config.yaml
model: "sound classifier"
input: "log_mel"
kernel_size: 5
stem: "deep"
widths: [40, 64, 120]
init: "torch_default"
optimizer: "adamw"
beta1: 0.8
eps: 1e-08
epochs: 15.2
lr_schedule: "step"
warmup_steps: 180
Rows from block 6, named by matrix and row number. Rows with one number belong to one channel. Each number is 50 + 15 x the weight over its row's rms, rounded and kept within 0 to 99. All counts start at 0. After the name is the row's rms in percent of the matrix's.
# convs0: expand pointwise conv (model.blocks.6.convs.0.weight, 256x64x1x1), inputs 0-63
# convs1: depthwise 5x5 conv (model.blocks.6.convs.1.weight, 256x1x5x5), a 5x5 kernel
# convs2: project pointwise conv (model.blocks.6.convs.2.weight, 64x256x1x1, transposed), outputs 0-63
convs0.144 095:74 47 64 72 29 51 61 47 54 76 55 37 27 55 53 37 55 12 62 25 42 44 33 53 57 32 34 48 34 36 63 67 40 48 71 35 59 77 51 54 34 40 42 45 67 54 65 28 58 54 72 64 45 58 28 82 58 58 52 62 67 77 58 55
convs1.144 091:21 34 41 45 59 32 35 43 48 45 31 27 44 43 55 36 59 23 36 63 32 31 33 32 57
convs2.144 099:23 70 57 55 64 54 83 68 66 38 75 65 46 70 52 30 32 56 57 57 39 71 68 29 55 51 63 62 62 41 44 57 32 82 58 54 45 60 52 73 52 46 44 28 34 56 57 52 45 64 36 22 29 53 57 66 58 80 43 74 46 38 32 44
convs0.145 105:49 23 59 67 42 62 62 44 50 61 28 00 39 62 43 55 49 43 45 19 69 77 58 20 66 38 74 50 43 39 36 61 47 48 48 40 40 69 77 48 45 38 40 70 33 46 58 50 54 58 46 38 57 32 40 56 23 56 49 49 46 51 51 24
convs1.145 101:52 40 48 37 32 46 48 57 56 51 75 75 74 79 90 43 48 43 44 45 50 41 39 49 31
convs2.145 140:38 48 10 81 35 46 57 75 38 60 28 46 25 47 62 29 36 38 33 25 53 52 46 65 79 56 42 52 53 31 53 33 43 74 56 43 38 72 59 53 74 60 35 57 43 50 48 82 31 47 42 58 55 51 65 45 56 52 57 52 68 71 25 46
convs0.146 099:53 47 75 81 39 35 63 29 51 79 43 72 48 54 59 22 30 27 44 63 62 71 55 46 66 64 56 55 45 74 50 60 49 42 64 59 50 35 54 19 82 55 67 56 48 36 50 33 79 42 44 50 70 30 63 58 44 58 64 59 60 50 69 69
convs1.146 108:22 25 17 40 36 36 49 61 65 47 45 52 52 64 47 64 51 51 54 37 36 24 23 44 42
convs2.146 100:49 62 42 38 74 42 65 51 47 38 68 26 48 46 45 36 45 22 66 48 68 56 63 69 62 47 87 60 28 39 35 61 47 34 45 57 46 61 39 78 35 59 27 39 28 62 52 45 58 56 41 30 48 54 19 61 59 69 63 71 32 15 50 41
convs0.147 108:53 39 46 46 41 55 70 54 80 75 54 48 15 59 52 23 29 30 61 43 65 55 50 36 71 17 47 50 43 70 59 61 45 55 41 31 45 72 58 22 46 07 48 51 44 32 58 41 60 44 59 61 43 70 58 49 36 49 72 29 47 53 63 37
convs1.147 104:51 55 46 58 51 39 53 52 48 40 28 46 52 46 44 82 78 76 79 73 39 39 33 31 41
convs2.147 152:57 31 53 40 58 40 43 52 51 54 65 24 51 48 39 36 60 25 75 54 79 47 50 63 32 68 77 52 34 36 52 43 50 27 61 53 48 58 22 54 36 55 46 32 55 50 91 38 40 64 46 27 56 31 20 54 59 37 46 52 14 32 48 43
convs0.148 105:55 37 60 40 42 57 65 51 59 46 43 53 62 51 46 55 47 73 46 54 60 62 71 53 51 48 51 55 99 55 44 46 71 53 41 58 48 30 45 56 52 36 43 34 58 42 32 71 29 13 57 49 78 72 69 11 73 30 38 36 63 35 33 48
convs1.148 094:52 44 30 25 41 65 85 67 48 43 71 59 47 69 71 58 72 46 57 53 73 40 54 55 59
convs2.148 140:40 49 38 56 49 48 39 67 54 66 27 32 54 44 52 64 20 36 48 45 52 37 45 78 49 54 58 19 68 32 70 53 82 54 19 47 35 46 30 41 66 54 34 64 30 19 39 50 35 46 80 53 69 52 45 50 43 42 38 53 62 40 30 22
convs0.149 099:39 67 28 49 52 46 42 44 18 09 45 47 72 36 52 92 42 38 58 52 26 56 45 34 47 57 68 53 56 45 39 48 78 63 34 58 38 55 50 76 50 57 20 48 51 65 74 67 43 66 35 63 64 47 38 56 56 39 45 54 50 28 39 30
convs1.149 109:30 33 33 29 30 60 41 36 50 31 57 54 67 60 48 44 60 65 30 29 41 37 42 17 49
convs2.149 076:18 67 68 47 68 61 51 44 57 44 67 57 62 54 41 66 28 66 57 55 28 70 64 56 37 48 63 30 43 48 55 71 28 54 37 45 30 45 36 58 29 42 00 38 38 39 30 41 51 35 59 44 55 66 37 72 41 57 41 61 42 20 55 34
convs0.150 104:52 66 71 75 60 64 29 46 58 59 32 41 40 46 62 28 55 73 56 49 66 40 67 53 67 73 36 27 60 63 44 19 46 61 55 75 45 23 61 36 67 65 52 33 27 44 23 34 55 41 44 31 59 42 56 24 41 37 59 76 53 67 52 44
convs1.150 097:43 45 38 38 38 64 47 46 62 66 31 31 23 70 72 53 29 46 73 60 36 40 26 42 40
convs2.150 175:47 66 81 31 55 45 35 49 84 36 54 59 89 43 60 71 45 55 82 66 35 61 63 50 18 47 67 52 62 53 64 55 61 42 32 41 36 53 47 38 50 31 43 35 60 43 45 20 49 64 42 51 38 35 38 41 53 58 51 57 41 13 64 60
convs0.151 088:30 63 34 47 62 52 41 32 32 54 59 43 51 57 40 63 46 54 51 57 39 43 00 80 59 81 62 54 46 32 68 52 59 25 48 56 63 50 49 42 44 42 28 90 39 61 50 52 66 60 68 41 44 48 25 51 52 79 65 46 49 29 58 54
convs1.151 094:71 59 50 28 32 45 56 32 55 67 35 38 61 50 63 19 26 59 40 53 28 26 44 40 56
convs2.151 070:47 65 60 42 57 45 56 44 29 66 53 64 47 55 38 54 33 58 54 35 59 52 59 64 63 56 34 28 46 29 53 66 62 46 30 53 29 41 61 43 49 34 69 53 56 59 39 52 61 32 41 58 97 47 65 39 32 84 31 53 68 82 62 12
convs0.152 105:62 74 54 51 70 59 24 62 52 53 48 62 15 76 32 44 48 40 63 55 43 30 40 73 53 73 39 51 35 56 76 45 56 39 67 58 75 54 50 18 40 55 27 59 32 48 45 44 73 50 62 49 37 65 40 52 58 70 81 74 69 45 52 36
convs1.152 107:48 45 45 39 49 39 51 46 26 25 52 47 57 30 41 52 66 53 58 41 26 30 24 26 20
convs2.152 104:63 53 55 61 76 52 54 31 57 49 41 24 51 38 30 74 58 38 34 39 58 32 29 69 63 59 50 60 33 73 58 61 67 33 58 28 56 58 13 23 46 46 22 54 19 45 46 50 48 51 45 26 57 51 27 53 56 31 56 35 39 33 60 26