A small sound classifier, trained from scratch.
Model: 1.03M parameters, log mel input, norm batchnorm, activation relu6, depths [2, 5, 5].
Training: adamw at rate 0.0038, 6200 steps, held-out accuracy 97%.
Data: trained on short read English sentences (LibriTTS-R), 15.2 epochs.
Rows from block 8 of a small sound classifier, named by matrix and row number. Rows with one number belong to one channel. Each number is 500 + 40 x the weight over its row's rms, rounded and kept within 0 to 999. All counts start at 0. Numbers have three digits each.
After each channel's rows are labels from the 100 clips, of 14976, where the channel reaches its highest value: "strongest on" is what is common among them. Only what is clearly more common there than usual is listed. The data: short read English sentences (LibriTTS-R). In brackets: how many of the 100, against the usual share in percent.
# convs0: expand pointwise conv (model.blocks.8.convs.0.weight, 480x120x1x1), inputs 0-59
# convs1: depthwise 5x5 conv (model.blocks.8.convs.1.weight, 480x1x5x5), a 5x5 kernel
# convs2: project pointwise conv (model.blocks.8.convs.2.weight, 120x480x1x1, transposed), outputs 0-59

convs0.274:454526483483474527459492654511486533429517452550460550505563535444472535487465470507503456403527433523463429539477498484499545451519494502519506494575533486511505482482525470493478
convs1.274:512511510511501507512494514512505504509479487544533554535514510601608574559
convs2.274:435457489437454555488533532501453530466451540561469492530494517451517535481442535535568522549473511492579485496434475499496496388563472525544439524541488475473550497542485588462404
strongest on: voice: female (95 vs 53.4)

convs0.200:514470504524493466540584500523554492518478505487584467528545556517461477453542523455495484541534480404546488456540523513529435528507524549411463498499461442489439499479453513525454
convs1.200:518505500522514483501519414464523531457415492495464471436512543478428450449
convs2.200:464515475478439532448512546534478544492485579457477518540536492471572519494465495521522524531566571495528464513466549492500515490573435548500490569514513536496514519559500490456471
strongest on: voice: male (100 vs 46.6)

convs0.193:493500510479498528430518522560559500463455459535519454516474512552544426444474511515531571460497491492450591431513502454506532478534477461513495494578471429527455578506449529513529
convs1.193:485562596582568505508484502493501503541489446493537501494447464497485465443
convs2.193:505530509476454542565455475492518488503441555566547463447501553440563497485455559539545534468549472469484459501463531520560493521565457443458522527555461491451474549485485556481525
strongest on: voice: male (100 vs 46.6)

convs0.479:444455533479485415505580507519525487468526496440578467596504497511506442468538570481454473467525498467525479456551505467578443513492502594434516518486460456544430459464490575534475
convs1.479:481509508485534471494531496498525493518527454557564519457427565541533457407
convs2.479:397530507561495559508496542566524509546537493613512504469529444519550501521515487451530497469532428504470461518442670497514469511416470463485548528501493510488488476506522499518523
strongest on: voice: male (100 vs 46.6)

convs0.474:505467529525437546457484495558513462472527448511484467492459502458550451515472480530536524437463530558518542454444564433533481452556500518522484523467567562505501499513470480488480
convs1.474:417407407438445479518521481446474509484479486503481538515488509485514516505
convs2.474:502447494548518473471526582515504569514553461456481519496540442527536473504582444422428494475539529493570511505505500478497518464391532523569543525441516470513524458548499460489490
strongest on: voice: male (97 vs 46.6)

convs0.146:482485544451484494509549485543502446432576517443514438503488491446498410480582581484423501500487500472524493469533550412546478489442493470495581508509471483631487483505494613493539
convs1.146:502501533509509532527543520479506532558523486495545567583510521575569569496
convs2.146:450540449585500449530478524572529548564560487496530570509436472502487455514563441496439457470491506484438528544555512429474453560447487486477586545466566510577477442535483455478559
strongest on: voice: male (100 vs 46.6)

convs0.408:484524534451483490537497519477461506471644501480490501553469493389457517525507486478504464425495487499499433506485475507473470468471510476501567536502455492538518451457534493499557
convs1.408:615579507502583509488509526474513533527507542518506530490476469561500467519
convs2.408:540547468512514497478469558515520549487569468452536530530517428541481514544508456532445480563468577468463484505547449453503485568444485485440478533450542453543479454523482471498531
strongest on: voice: female (100 vs 53.4)

convs0.194:515546509526471508479499550483490525539484462512514544513525601532475541478417439540527493466566489523471485553538544499479494455596477480506423509567491478496503512483489471518501
convs1.194:556472543535466466493490490507571565510528538434492448481500435510550565517
convs2.194:526553467429464522493486567504508567449523499482529512530540438540524506568454467533474518556473592429521494497457476480487510498496440512479555517468501428527507477527493482487480
strongest on: voice: male (100 vs 46.6)

convs0.115:429542489477514491473485586557494520443520474593469570513570508505447551485478463499438436432554458500486439570480448513491575455479526542519550490519486483493531439480546426521499
convs1.115:479509486495487500491484524486487503499508470505446511501465591593585590481
convs2.115:433538443434439531463492570512503574431466544547484502549492466480485569507434506537530497563491543483560498488466501495516480424532443538490467550500533480518514478589501538439419
strongest on: voice: female (99 vs 53.4)

convs0.217:552487460526497500460519566486556534507393453513533531514432576530509478447477467500555550476581494470504508485477494535482483483565500493485469498589507445470447580511481489492501
convs1.217:496430505555511498517612549517532504497442467530500445535533518474496441501
convs2.217:467566563473490586441464507485536477498441506544493452477540522493506551502445540486530508535491474516523487474400552547598467429549507443492520459505483490424478555527521542488493
strongest on: voice: male (100 vs 46.6)

convs0.370:435518488485497509476479555528460544476527479580453557477576561476468581511431435505508453456543446537468476552525511498477517471530509513535501515517528504473532484485512407507470
convs1.370:496507523472461537488468532518453531503472466479514487531545437558596585519
convs2.370:490563460434456504439484564521501561416506538504498524531515423488496551528436484533466481604452580483535504499504505480504507484505440558490485545481526502531491447588488498464438
strongest on: voice: female (100 vs 53.4)

convs0.68:463501521428514494458494503590534526479492463547517456528489516613521491473484519521495552464574460479443546447506447470500514468474494470515535512568438446515496516500495543511523
convs1.68:460509561524465454540528546532434498504562539464525504563528541510528566543
convs2.68:478526538540521489450514458503521483518453488513467496540466560452443519411499499440475471531519445585497499483525502519539480461520546500545498425554532574492511538530525511466506
strongest on: voice: male (100 vs 46.6)

convs0.15:465544474532484555488463549514479518479455471542463514446510546514505503495393388519558499507552476513489487529508497521486527500557463458546467484540541516456534497507532397529475
convs1.15:466473525538478413485515491483433501483470446478488453461448491477435420486
convs2.15:563462547502532512543481453509497452551450483465519515463508577466490438468507521483560542449487502534449490540533458492497490511580548459495436444541470531462498600452466516505520
strongest on: voice: male (98 vs 46.6)

convs0.151:565586502512513467527506429451489517563493508477536513492419431533520556522477483540479494518551620484538529524496426537474500487473497516454479517514466479467481525464534486510565
convs1.151:506539495510592503497510517531514512493479588504525494505566540500488533610
convs2.151:507476566484551518469521448452473441502434474500456435491551545504498520460499536471561518500504460535555497478467548555545530459544548510562471456552466544449525534501485538529500
strongest on: voice: female (100 vs 53.4)

convs0.70:415530519477483489482486579502447518466528476549447582528574537432479555500442451485514432433539468546476421595477474491471515487519513482532498518524514483489532452474542443506498
convs1.70:519525500509507479494482471480534506535490518471497498515537544578609593553
convs2.70:480568444424447514460476553497520569438512533516514486543482453517472570540448463519486444585501554455550526460472488483509512471495449548482495538496543462546505446588503493465431
strongest on: voice: female (100 vs 53.4)

convs0.106:406440509481507471498540542541503471461511507501517472530607569457429471463521530466481483464581420456509454499566533456549462523485502539466512511513471469527459469492474530504431
convs1.106:537500519476541489497494486485465461447403472499475450458466435444463456444
convs2.106:487558512537545515445454493457561496534525482535547456475447472495410535526483503557460408562505484456429565441542550500518441541481490465422479495518488479499437433489539514503529
strongest on: voice: female (100 vs 53.4)

convs0.120:549478406524589516507504554466489524434526559477483502457479502435456465487513498454484505490441516496522463515490515536495470552515560476498460377521550515448500506563521487424502
convs1.120:509477457480536496498505497469480535523436434491480478433426462508470448410
convs2.120:439499525582501514613488451530492454524493516582507483494526572476539487482479524528503512413490460504420460504499564503461421631507509484461513545588497513503511543470486516494502
strongest on: voice: female (92 vs 53.4)

convs0.283:511505491492510503489445573499479528461511485531433514458629503470394511521444464514461432513508471523424465554581556505502543470554479507576462469467535539484535483529521453475476
convs1.283:476508501496522391466446417433450485481465488467491493473502447489475480466
convs2.283:544525563537524523450499450485517438515531477428519475477553498511465513526558523519473445481515567469535521490520600535513552585457536506493496508490480512472506461519477511507541
strongest on: voice: male (100 vs 46.6)

convs0.108:568474502445543457504525533450517524442624546422488513489499505371491457485611522462445468469440514477459445517529525509514461416480553471480510479501501498553496481531489555450536
convs1.108:484514470511457447497502525518394440485479498467453441499545532554533553527
convs2.108:490484524499534496447496485450534484506523462496505446511422502492406529504520544467501413543540457516514591469500500563521543456507511530512461490466481524442483443526518543513420
strongest on: voice: male (100 vs 46.6)

convs0.177:552468481461556472481524564471511560452504565472521521512498513469443469452563517441488515477536483436516458503498518519515487503496584492456493437536478455497485504544499520458527
convs1.177:471463482464488604600553522536462510463505507496512512489496547529555525478
convs2.177:549480572519544532548522416491457422539455515505484478444527556538513468451489544499569569434561446536496480496506491516486563525532585467522485443539447511474532568452514518557544
strongest on: voice: female (100 vs 53.4)

convs0.105:547505469516477516503493533443506541511481483488477609499501553492449538504458433512532478505507528508456495581556527574452499464564471473517437478582535472422516519532546436480507
convs1.105:476458466461436509535539538530459443471470472520521532490453440452434476442
convs2.105:552493524560537483521548432511432408518514499503433499506526535449593443448480507542521533405460505524467421520460567478472498586546534513516469525543525552509558537457493469554531
strongest on: voice: male (98 vs 46.6)

convs0.65:515548518464512537466508504515526507509487446548487483491476518555519462458478512545514550453516481490410576476523499453515554453504508426540504493577487438506467545549459535506596
convs1.65:509551552562516488515486502501522513483511545527498476493522462431406410456
convs2.65:511558554523548567527442466467544450547536488560569443432502509529474539524484569519530486444532454448461519453472524549583470539485487430439538515511433464445443493454510557549540
strongest on: voice: male (100 vs 46.6)

convs0.384:588523444479545482559507518476502542486524571441503495488451422481511479523540496457490558489481506471528527498454457556471471504443598482464519441495527516486503541527523517448586
convs1.384:534503524575542532562546555579460468463500503447457486501508463478483479556
convs2.384:549500474583521507483503506492502488527559446507496489496551469483531512514541476529477430379538535456568469488459576511460571533437555550524522594432505487524503468541476488517528
strongest on: voice: female (100 vs 53.4)

convs0.261:417496516500472533497502588502477490475513443569453535528583560508460560502459448528507431474541459526479461537509494505489500467556471531526485528538517517483523461446493468547475
convs1.261:506509514489521478486507502509512528520524499500550501513566597564568600536
convs2.261:470561453449446523484526539504495553445502559518485490566476491467486529506412477556510471545568529470473508501499478475490491535539434548464474538499531505527528455583491486440445
strongest on: voice: female (100 vs 53.4)

convs0.312:512551531439461520474461496520458485465538455512454466489523494500513465522503501565489496494456513534395505493531529392496535396498430466560526580501486518529511496508503493489562
convs1.312:519530506528539566546517527535535543588522558494545555539563497504491497451
convs2.312:478537480543442563539527469587501533568475584524462523540506572466516474434490511505514504458523475529444442522513508455502476544545481458497516500561528543529542567511503511450542
strongest on: voice: male (100 vs 46.6)

convs0.54:527490574522387470531572478494530454518502420445563510582518491486477524493501519509489484502518545465523522488474494506536467452538487549462492549462437463579423459442475552599506
convs1.54:572522475486486517500483510466558516442449483556536455449485435441489532559
convs2.54:488560521470487562511452503476548478458457534594539467469481539461490566532424533570543464521499480449450487476483574526525432536547464476443488520555479470466460530501501548500525
strongest on: voice: male (99 vs 46.6)

convs0.285:481548500498502551443407552521445516463509472572371525463528538491497515511452467534508485406545455544448491543511502497498595457515504466565504522519529518491545503541523454462500
convs1.285:521482492499500530509463478447519451511546534573550539551523441472483438421
convs2.285:512583543554556511508466450438543421520521502525520430489522520470474562519499511523506434466539535464494522434457579536550512556497541480451488508519499506505463509496559521545554
strongest on: voice: male (100 vs 46.6)

convs0.139:520490469457546452523522528487504519480532567438514490492476500468490449487603536358464486485487511475515462487471483519510456497449562515460552460491503487515485487504508540482520
convs1.139:549549509572571502517469484456470438492520467456505532550549485509499542570
convs2.139:496580486572553465513504536467519488499539478520518478496569438483563528541503438550430477468505549463473460504461559492511469562420511512489530557497543492535469487481532447519618
strongest on: voice: female (100 vs 53.4)

convs0.462:515421471568504516485537519521543514494433516468530491494480530486492465472522477453544564526494503483574509463498542520505462588562520517433430467500543505457484545503473478478432
convs1.462:456439520474490483465482526577433452455509509496511504522557439417477479516
convs2.462:514513490482496449485492572485513542482545498446521511511578424514555510559509454534439469548489604433519505509524510491487517497476453519488459512459506443534492447519519475509506
strongest on: voice: male (89 vs 46.6)

convs0.147:541507522494452534487489502532504495469495424509478476508508531518481465468482476583484506475495501513430527506526535390509516400547455481556454565537493484527488506509463511512539
convs1.147:462478496481511511520494513497498540532544566493576571559589469462472460469
convs2.147:457496497512489493492550484563468520515447547497435560557503541418513483419491494467509527490471451560502454539518533489468512470519521508529568462544562575517571563510478482436505
strongest on: voice: male (100 vs 46.6)

convs0.49:543515497510472529455561510507592504508483421504544491503463554522537465429471478519519562454544489483465552469461513471510511434531498477500485524537476426514409561544416521529534
convs1.49:466578579558441534507482494499507502542485525507507494490544460433441440490
convs2.49:473564503520502578577433509502528480508490527584565467435523489457545500521454552520540542444547500462475432480443563515576468530490481402449515530526466474466451518458522561504538
strongest on: voice: male (99 vs 46.6)

convs0.231:558503421533532522526493539450487580510469539494493547429513509483460520493488457478548459531512498490537476543468509570458471522507522504489460407506567527411528509526545439454479
convs1.231:560554518548562524529478488512487477466482502505545483429462483483470421422
convs2.231:538515540492547526551528457460514505463496488471532515428602546498539449475453496526515522528532546423465483516512519510457453564487534458533513431618466445424511551455476534479534
strongest on: voice: female (94 vs 53.4)

convs0.392:500474448481565466513510538455492524464581590474493534497486505410467488516575499443484489486492479481570468514496497560493467512481587490460523450498499506502515448520516517439517
convs1.392:483589597554493504535534466477497471523524496533484577469539510538538488522
convs2.392:533553459561535444512527532516491541547555447459526524528503433503508462512526445497442480503446575478457452517534516446483472581447508501484501510488556508556499453487465444492609
strongest on: voice: female (100 vs 53.4)

convs0.126:550478466496567498510528538482514507460520588473505491498437475425522465473550527395514556449464498450519504468447468521493467517483584458451521426507524494480489508531516513449518
convs1.126:549500533553562524526526507564481484502490527506466501470456443480443395480
convs2.126:531571466561528487490485532456521484505558509536529472500529452470512511524504477558447465468511555445470482467477553486517464607439494509443530580509529486546481458512538474501609
strongest on: voice: female (100 vs 53.4)

convs0.378:463548463402538543453461528515469530404506523548457500426500456496514487519503462486482502410540446514422508508471453523482561497473518447544564501519543498487549501646542467460575
convs1.378:486417459417412520509485526527511510493487483505493470429426488474475480479
convs2.378:513455567470532474468551483476475418520504505463470461485486507496455468478531531475521461500490474532531555499480500561500544461533554548562479482482479535445512438511517511530421
strongest on: voice: male (97 vs 46.6)

convs0.414:523577467527527502550466459468462531565458532502486541466404410534528567570486459517517550510503573537518541519425395536439536489503510499495467501508491490471521532480543480488551
convs1.414:474520512473499437512505479498498522575494457453510546441475537558589527559
convs2.414:517594505506483529479433519474559487490520524548537469486506439487501547548422570574505459501497573468482523458482535541592445538494484486460497548511517517467436476517561585507541
strongest on: voice: female (100 vs 53.4)

convs0.148:583509449417607477489530521485518560421554562491499501492518479480479453467598530421479529447499500475441506503506503483498477472449620478481528460539488471487511525564516528435536
convs1.148:473449415445445508483471500529435445458422467516483515503516484532552502508
convs2.148:520507529467529551515467509421528435474495480548524410450438505473466528521464596524542482488524457469479520463499497578552490489500516459452464498475451483408471484465553599537479
strongest on: voice: male (96 vs 46.6)

convs0.286:469519563453473461546559539508524471495572452477521497567519500484530512484481539509465463447501506501503450481475510435553479476475508553514559549462430467579475430450506539525524
convs1.286:519525506559529522533551507554586564544560551504510445471487529512475506549
convs2.286:455571450534474491439476528496571557478570512532543506546491449547453547541470480525443398564488528478496549463479530485517508542455464536477536537457537477557452421566541488487496
strongest on: voice: male (100 vs 46.6)

convs0.133:524479454493549475537520479443501519532501580445505513505456486473505490493551520380508528524515516450582479507496500539490430534473564527405506455494519527487501506506493513465458
convs1.133:427568627541478507522549528493512486492460491518535517550527510517514489485
convs2.133:527472497568543464525570472554426500568539466481451548531523478499530419452547438452460553421482500554493475560518487454443510515453568499526547471522540533542556511454495421509559
strongest on: voice: female (99 vs 53.4)

convs0.150:578567482490541489533476463441481558576498520493515510485433409536512528550514498520501510504504569512494536522491408531468531492455546511483499506530484488460499524504527471504608
convs1.150:537504534555507517524533475522571543543541546536528521511532507546555562578
convs2.150:498474530479496503439531459487436476499431510465431467501546553504503496435523539449559524525492474559549496525494542545520564458557534527566459477527472569467562516541453539482468
strongest on: voice: female (100 vs 53.4)

convs0.11:568581512471509464525510428453492549566497525471517501509416451563531540523488499547484491490547571479534523493470456525489497444463531546465495538533453466490490547445508498515582
convs1.11:538523543557615492484482516539518517511503567514522521487545531557511538555
convs2.11:505479555474542525455502427454491430504432484507480443484510571509479518464485528459551495496495456533548525462480545555511547460555564506546455435549474527461523540503482531525469
strongest on: voice: female (100 vs 53.4)

convs0.265:510515446489563506541456526459456577492521539492472529451498484476455553554505473475491471539508473500506456522485447581468515550488550488500511439526510538449573474510565459460509
convs1.265:551517496455506507460446418491511494472496496481468429460503424440429498482
convs2.265:523512456559495467522492524497510516507565499514527506522418474473452466525505464548440431460548520461424545494553470437482491569451475484467521549450540487557493448491504466476554
strongest on: voice: female (96 vs 53.4)

convs0.81:639535527491497513492536503448526514523506484464523534542485521514477494461484474535495537491511527467446505496529534498518452375531518490523466563521460449517467530491461493521529
convs1.81:590497451441471598547440498483466463471459497468509490460473490495495497477
convs2.81:516556540486497552529442479473527446482451523565543438443511518472507533516444571537547494473535485470464477463457570558565476521541478446467477508539450475414466545479500588505531
strongest on: voice: male (98 vs 46.6)

convs0.347:405519502471476573421472506541494470482499476562504483480488522506534507482489479495527530371558415513453520484432459457488602468522486404556548490557511504503484536534479486512514
convs1.347:463474466470477509589597492475508545511458439490483446480433509489530501516
convs2.347:475514539554528506454536525488511479501530468452477473478622466549551514513551511459503482484543519533569519494454605545537568504471530528567525521474476515473501465551537512548508
strongest on: voice: male (100 vs 46.6)

convs0.475:526425486528521480541522520484507498483492562450514489496478500471522488521566529343499521571468530492569464484490516520514393603497551528415451457487524535508503497499497516471433
convs1.475:564504503493500523495437449518478485452491499549508475464456473580566525417
convs2.475:540466521484521492460541461423547472506525479478483423529444528554421527497512500474500422524516484525507578426502457555501540488537531533526463465473496490480491467520575489530465
strongest on: voice: male (96 vs 46.6)

convs0.173:584485464537516539505497517475492502488503504462468538464554559470383473478513448494533470523474502495450458555565585492491484502528481462517397447550579535428512512517481477448502
convs1.173:469467502496537520509470465519526551476501506393417424447480481522504523528
convs2.173:549563482458429525455494526496498521433500573522524488529526505508569547520430530573514504512487565471489466499498536498527523605533431541488500566511503507492496519549475525469533
strongest on: voice: male (100 vs 46.6)

convs0.50:589614471516515474536502424439492516558498531472505534485437412526496529514502486526469503530526578500505523495504448549449493471454511496468498504529476493483491505489518478488589
convs1.50:507546509524530517512478468524548553511503586509529505513567503518555553597
convs2.50:490506556506528513454532452475472444507443486492439442498544547511501501442518545456571509506503468555529505485473561550552553475530549509569461468553468563448538518522498540520507
strongest on: voice: female (100 vs 53.4)

convs0.33:568529469461520477533505541433481508472581528439483516486450477389481474496561515491443505461461545509478472509540493516476474433467523444488536507550494485528503472499544523480611
convs1.33:460478510436426465509491534570494481473491446460496485505513478455442419452
convs2.33:526464550449474554506517414431492429493467519519478429488474557501465522465454583511590461477543462509513519461492483571483565524601506523510452487522471502411508527486502554525434
strongest on: voice: female (99 vs 53.4)

convs0.277:478480517499483440563586470530550469509491490470564446545520511523448478466535557461435458540511483446537493446541534503568475532473464596424503493475471459503444462467470555526454
convs1.277:489502537470536464536504510470474451503472443548443465453474558458398485494
convs2.277:424540461584468475462531516512463525491500536527446512556551489473525471438535466460453511495546503569494464505503580469498494512451494488538532554548574590555542478557538452448542
strongest on: voice: male (100 vs 46.6)

convs0.330:443573523496485524519419519483423493465514512521398521497546466477449529543482476537487450477502468588477458555496499486466559493478493483541533509519494531497590477478568454508483
convs1.330:530476500493495530514487519499510524548572582587574540479486473428497476509
convs2.330:549515556482535564539445446460550432526470483543539436451505561535491522502471555508548503464563452499509504431471477541548514498534526439474485467549448481452451554445541554561529
strongest on: voice: female (100 vs 53.4)

convs0.382:485444516493471439536551507536502429465497511439547467536535558478454466457534560446448480511541485437545458473561594446538415559481485573434504502480473503533465452441482542520455
convs1.382:481514530480477520489492510486475427509443428510475504467512468393490459423
convs2.382:485570539453498528383468494455531472432440520540517458496504512466460572521427550527526460596523502482554520470488591545534518474504492526495448497569482508450475496561509564489457
strongest on: voice: female (100 vs 53.4)

convs0.420:477565514419462447552522508484475482526589476471510512556518465472505542526501530503470454477505533535502473502483488481504494441491526537515555567483442460572502446482519546500531
convs1.420:531537560556556538557586542547503513519527520493500522534489479461484434460
convs2.420:455565480565558471411502521472557507530546445486526495516516459517421534511507448511441412542501501490515569477517564483489506540423529548493533535459510506531445448547518463501519
strongest on: voice: male (100 vs 46.6)

convs0.59:500404492480525458506564514503518491480525527424512508503480529450514480468542539389487510502460501474579471504492540516509379539473531549389493481477506496488456466487501519506461
convs1.59:490518571558548510459485515490499468492531528420447506455446473433485455455
convs2.59:529538481545481509500493461535492501531575563517525516506497475522542476504509487536474487451557539448485501507509502429509475619476516499460538560527538506542501477516500490493563
strongest on: voice: female (100 vs 53.4)

convs0.289:456473515469499448554564493505517515453521539462554483564520499504499481468560573448464448491553463450557468467539478469549399556469496542418563522449475478549489447470492560502484
convs1.289:536521512482486469514491491518437438474479470444439437480485512412467540563
convs2.289:435504517553555456437532502479504483500529456463458508513502464468470516498563487436462469516498462554552518519502598525507539489437537540575528509461522562500510437546490484516495
strongest on: voice: male (100 vs 46.6)

convs0.445:481510515457483533422519519583524505455496437536513440497471516527567454451500526498536572435499488478463584454456494454504559450513484482519521507556491462530468548536457524494541
convs1.445:545570523596584488477469478480503497459490468540556516464453476464496477494
convs2.445:519541542474474564545457450480523456494441559554540454457487567459513528494444569544555515476529468468461471474466555540539491534561460461463498502574457495445469552478492552515507
strongest on: voice: male (100 vs 46.6)

convs0.476:514487510434482425467554508532530508484542487445520465554510518490500433474605561425452524462523489445505501456504494456562456453475527534459534509508445420547463474499474567499481
convs1.476:485510539562581545496521507460462487444513484490491494558597563504472526511
convs2.476:517522473538485443523541528491468527521525550483491519529572466490541466494514440510438525499516566489452454525541546448456515601468487497499510541529538536556523493480516428460614
strongest on: voice: male (100 vs 46.6)

convs0.56:559503469526517533459470569477503568506503465512485535477500571484512522482482403551559506459517505556472476541506541508485497471615530480537454505493551503456515547523508437467512
convs1.56:474485498497492502490491490513461462436535485456443427473474512586593522540
convs2.56:539573501470458499381463518477513526397499528496512474496515472504478600532440531498476466568403552492573501471505547541575573485508478567510442476529478501462480464568480558485455
strongest on: voice: female (100 vs 53.4)

convs0.13:483406480493533489483538502511546499498493533471565493528474532487534448488567533420516509507485502469577487466484546519524433563514529531346515487491487508491455504498454539487446
convs1.13:509501489511533530497508457519495473472451461501476486465430496579606557450
convs2.13:546474515465490486434576452475508469510524491474437434542487512534500559496510523478557504467502438527538514489445526559500530479530540585599498478474490486469523497542536518529472
strongest on: voice: male (100 vs 46.6)

convs0.125:552540526533442527466503533487543494550456386536505533518467563556516510481428477606520523469541498504473531498505525482478503438596458501544459528548488468503497538508486469543528
convs1.125:394470442456430461485480472460496486492503507521546517465521445461446488524
convs2.125:537413502505533422454553487485459500503529444408460496529458509520450461464579461423453486520499487551540547512543462504482560461476558532556480450496513533508535472504513461507498
strongest on: voice: male (100 vs 46.6)

convs0.166:544468492512501532430507554504534508404497461483493491502545611515449434442497484526513504479529454508423479505575616487507496481526467493531450491532521491498460540535473514476469
convs1.166:451498492465470480488473501503473502482501516394415408451493536487484495542
convs2.166:500574474435464504461468562488515532421518516523522445516519412495522577566456483560468490559449584448528482461510531482521453481486465537470497551492513450529467456542562511486485
strongest on: voice: male (85 vs 46.6)

convs0.313:511518561466442542475480468534491454492502435519457458500513509508512489490485502581515521466492488532394541497518504400499541411518435480579509564510479481519511525507480511502556
convs1.313:511538545563532537520506527540514536569532552531551521516534463470465440430
convs2.313:493551453563468569577489474562492527569525568561526524492478554504517445491487531534518494401505479471427502495522487437495489592481464425463527546514489500527499495468481521482575
strongest on: voice: male (100 vs 46.6)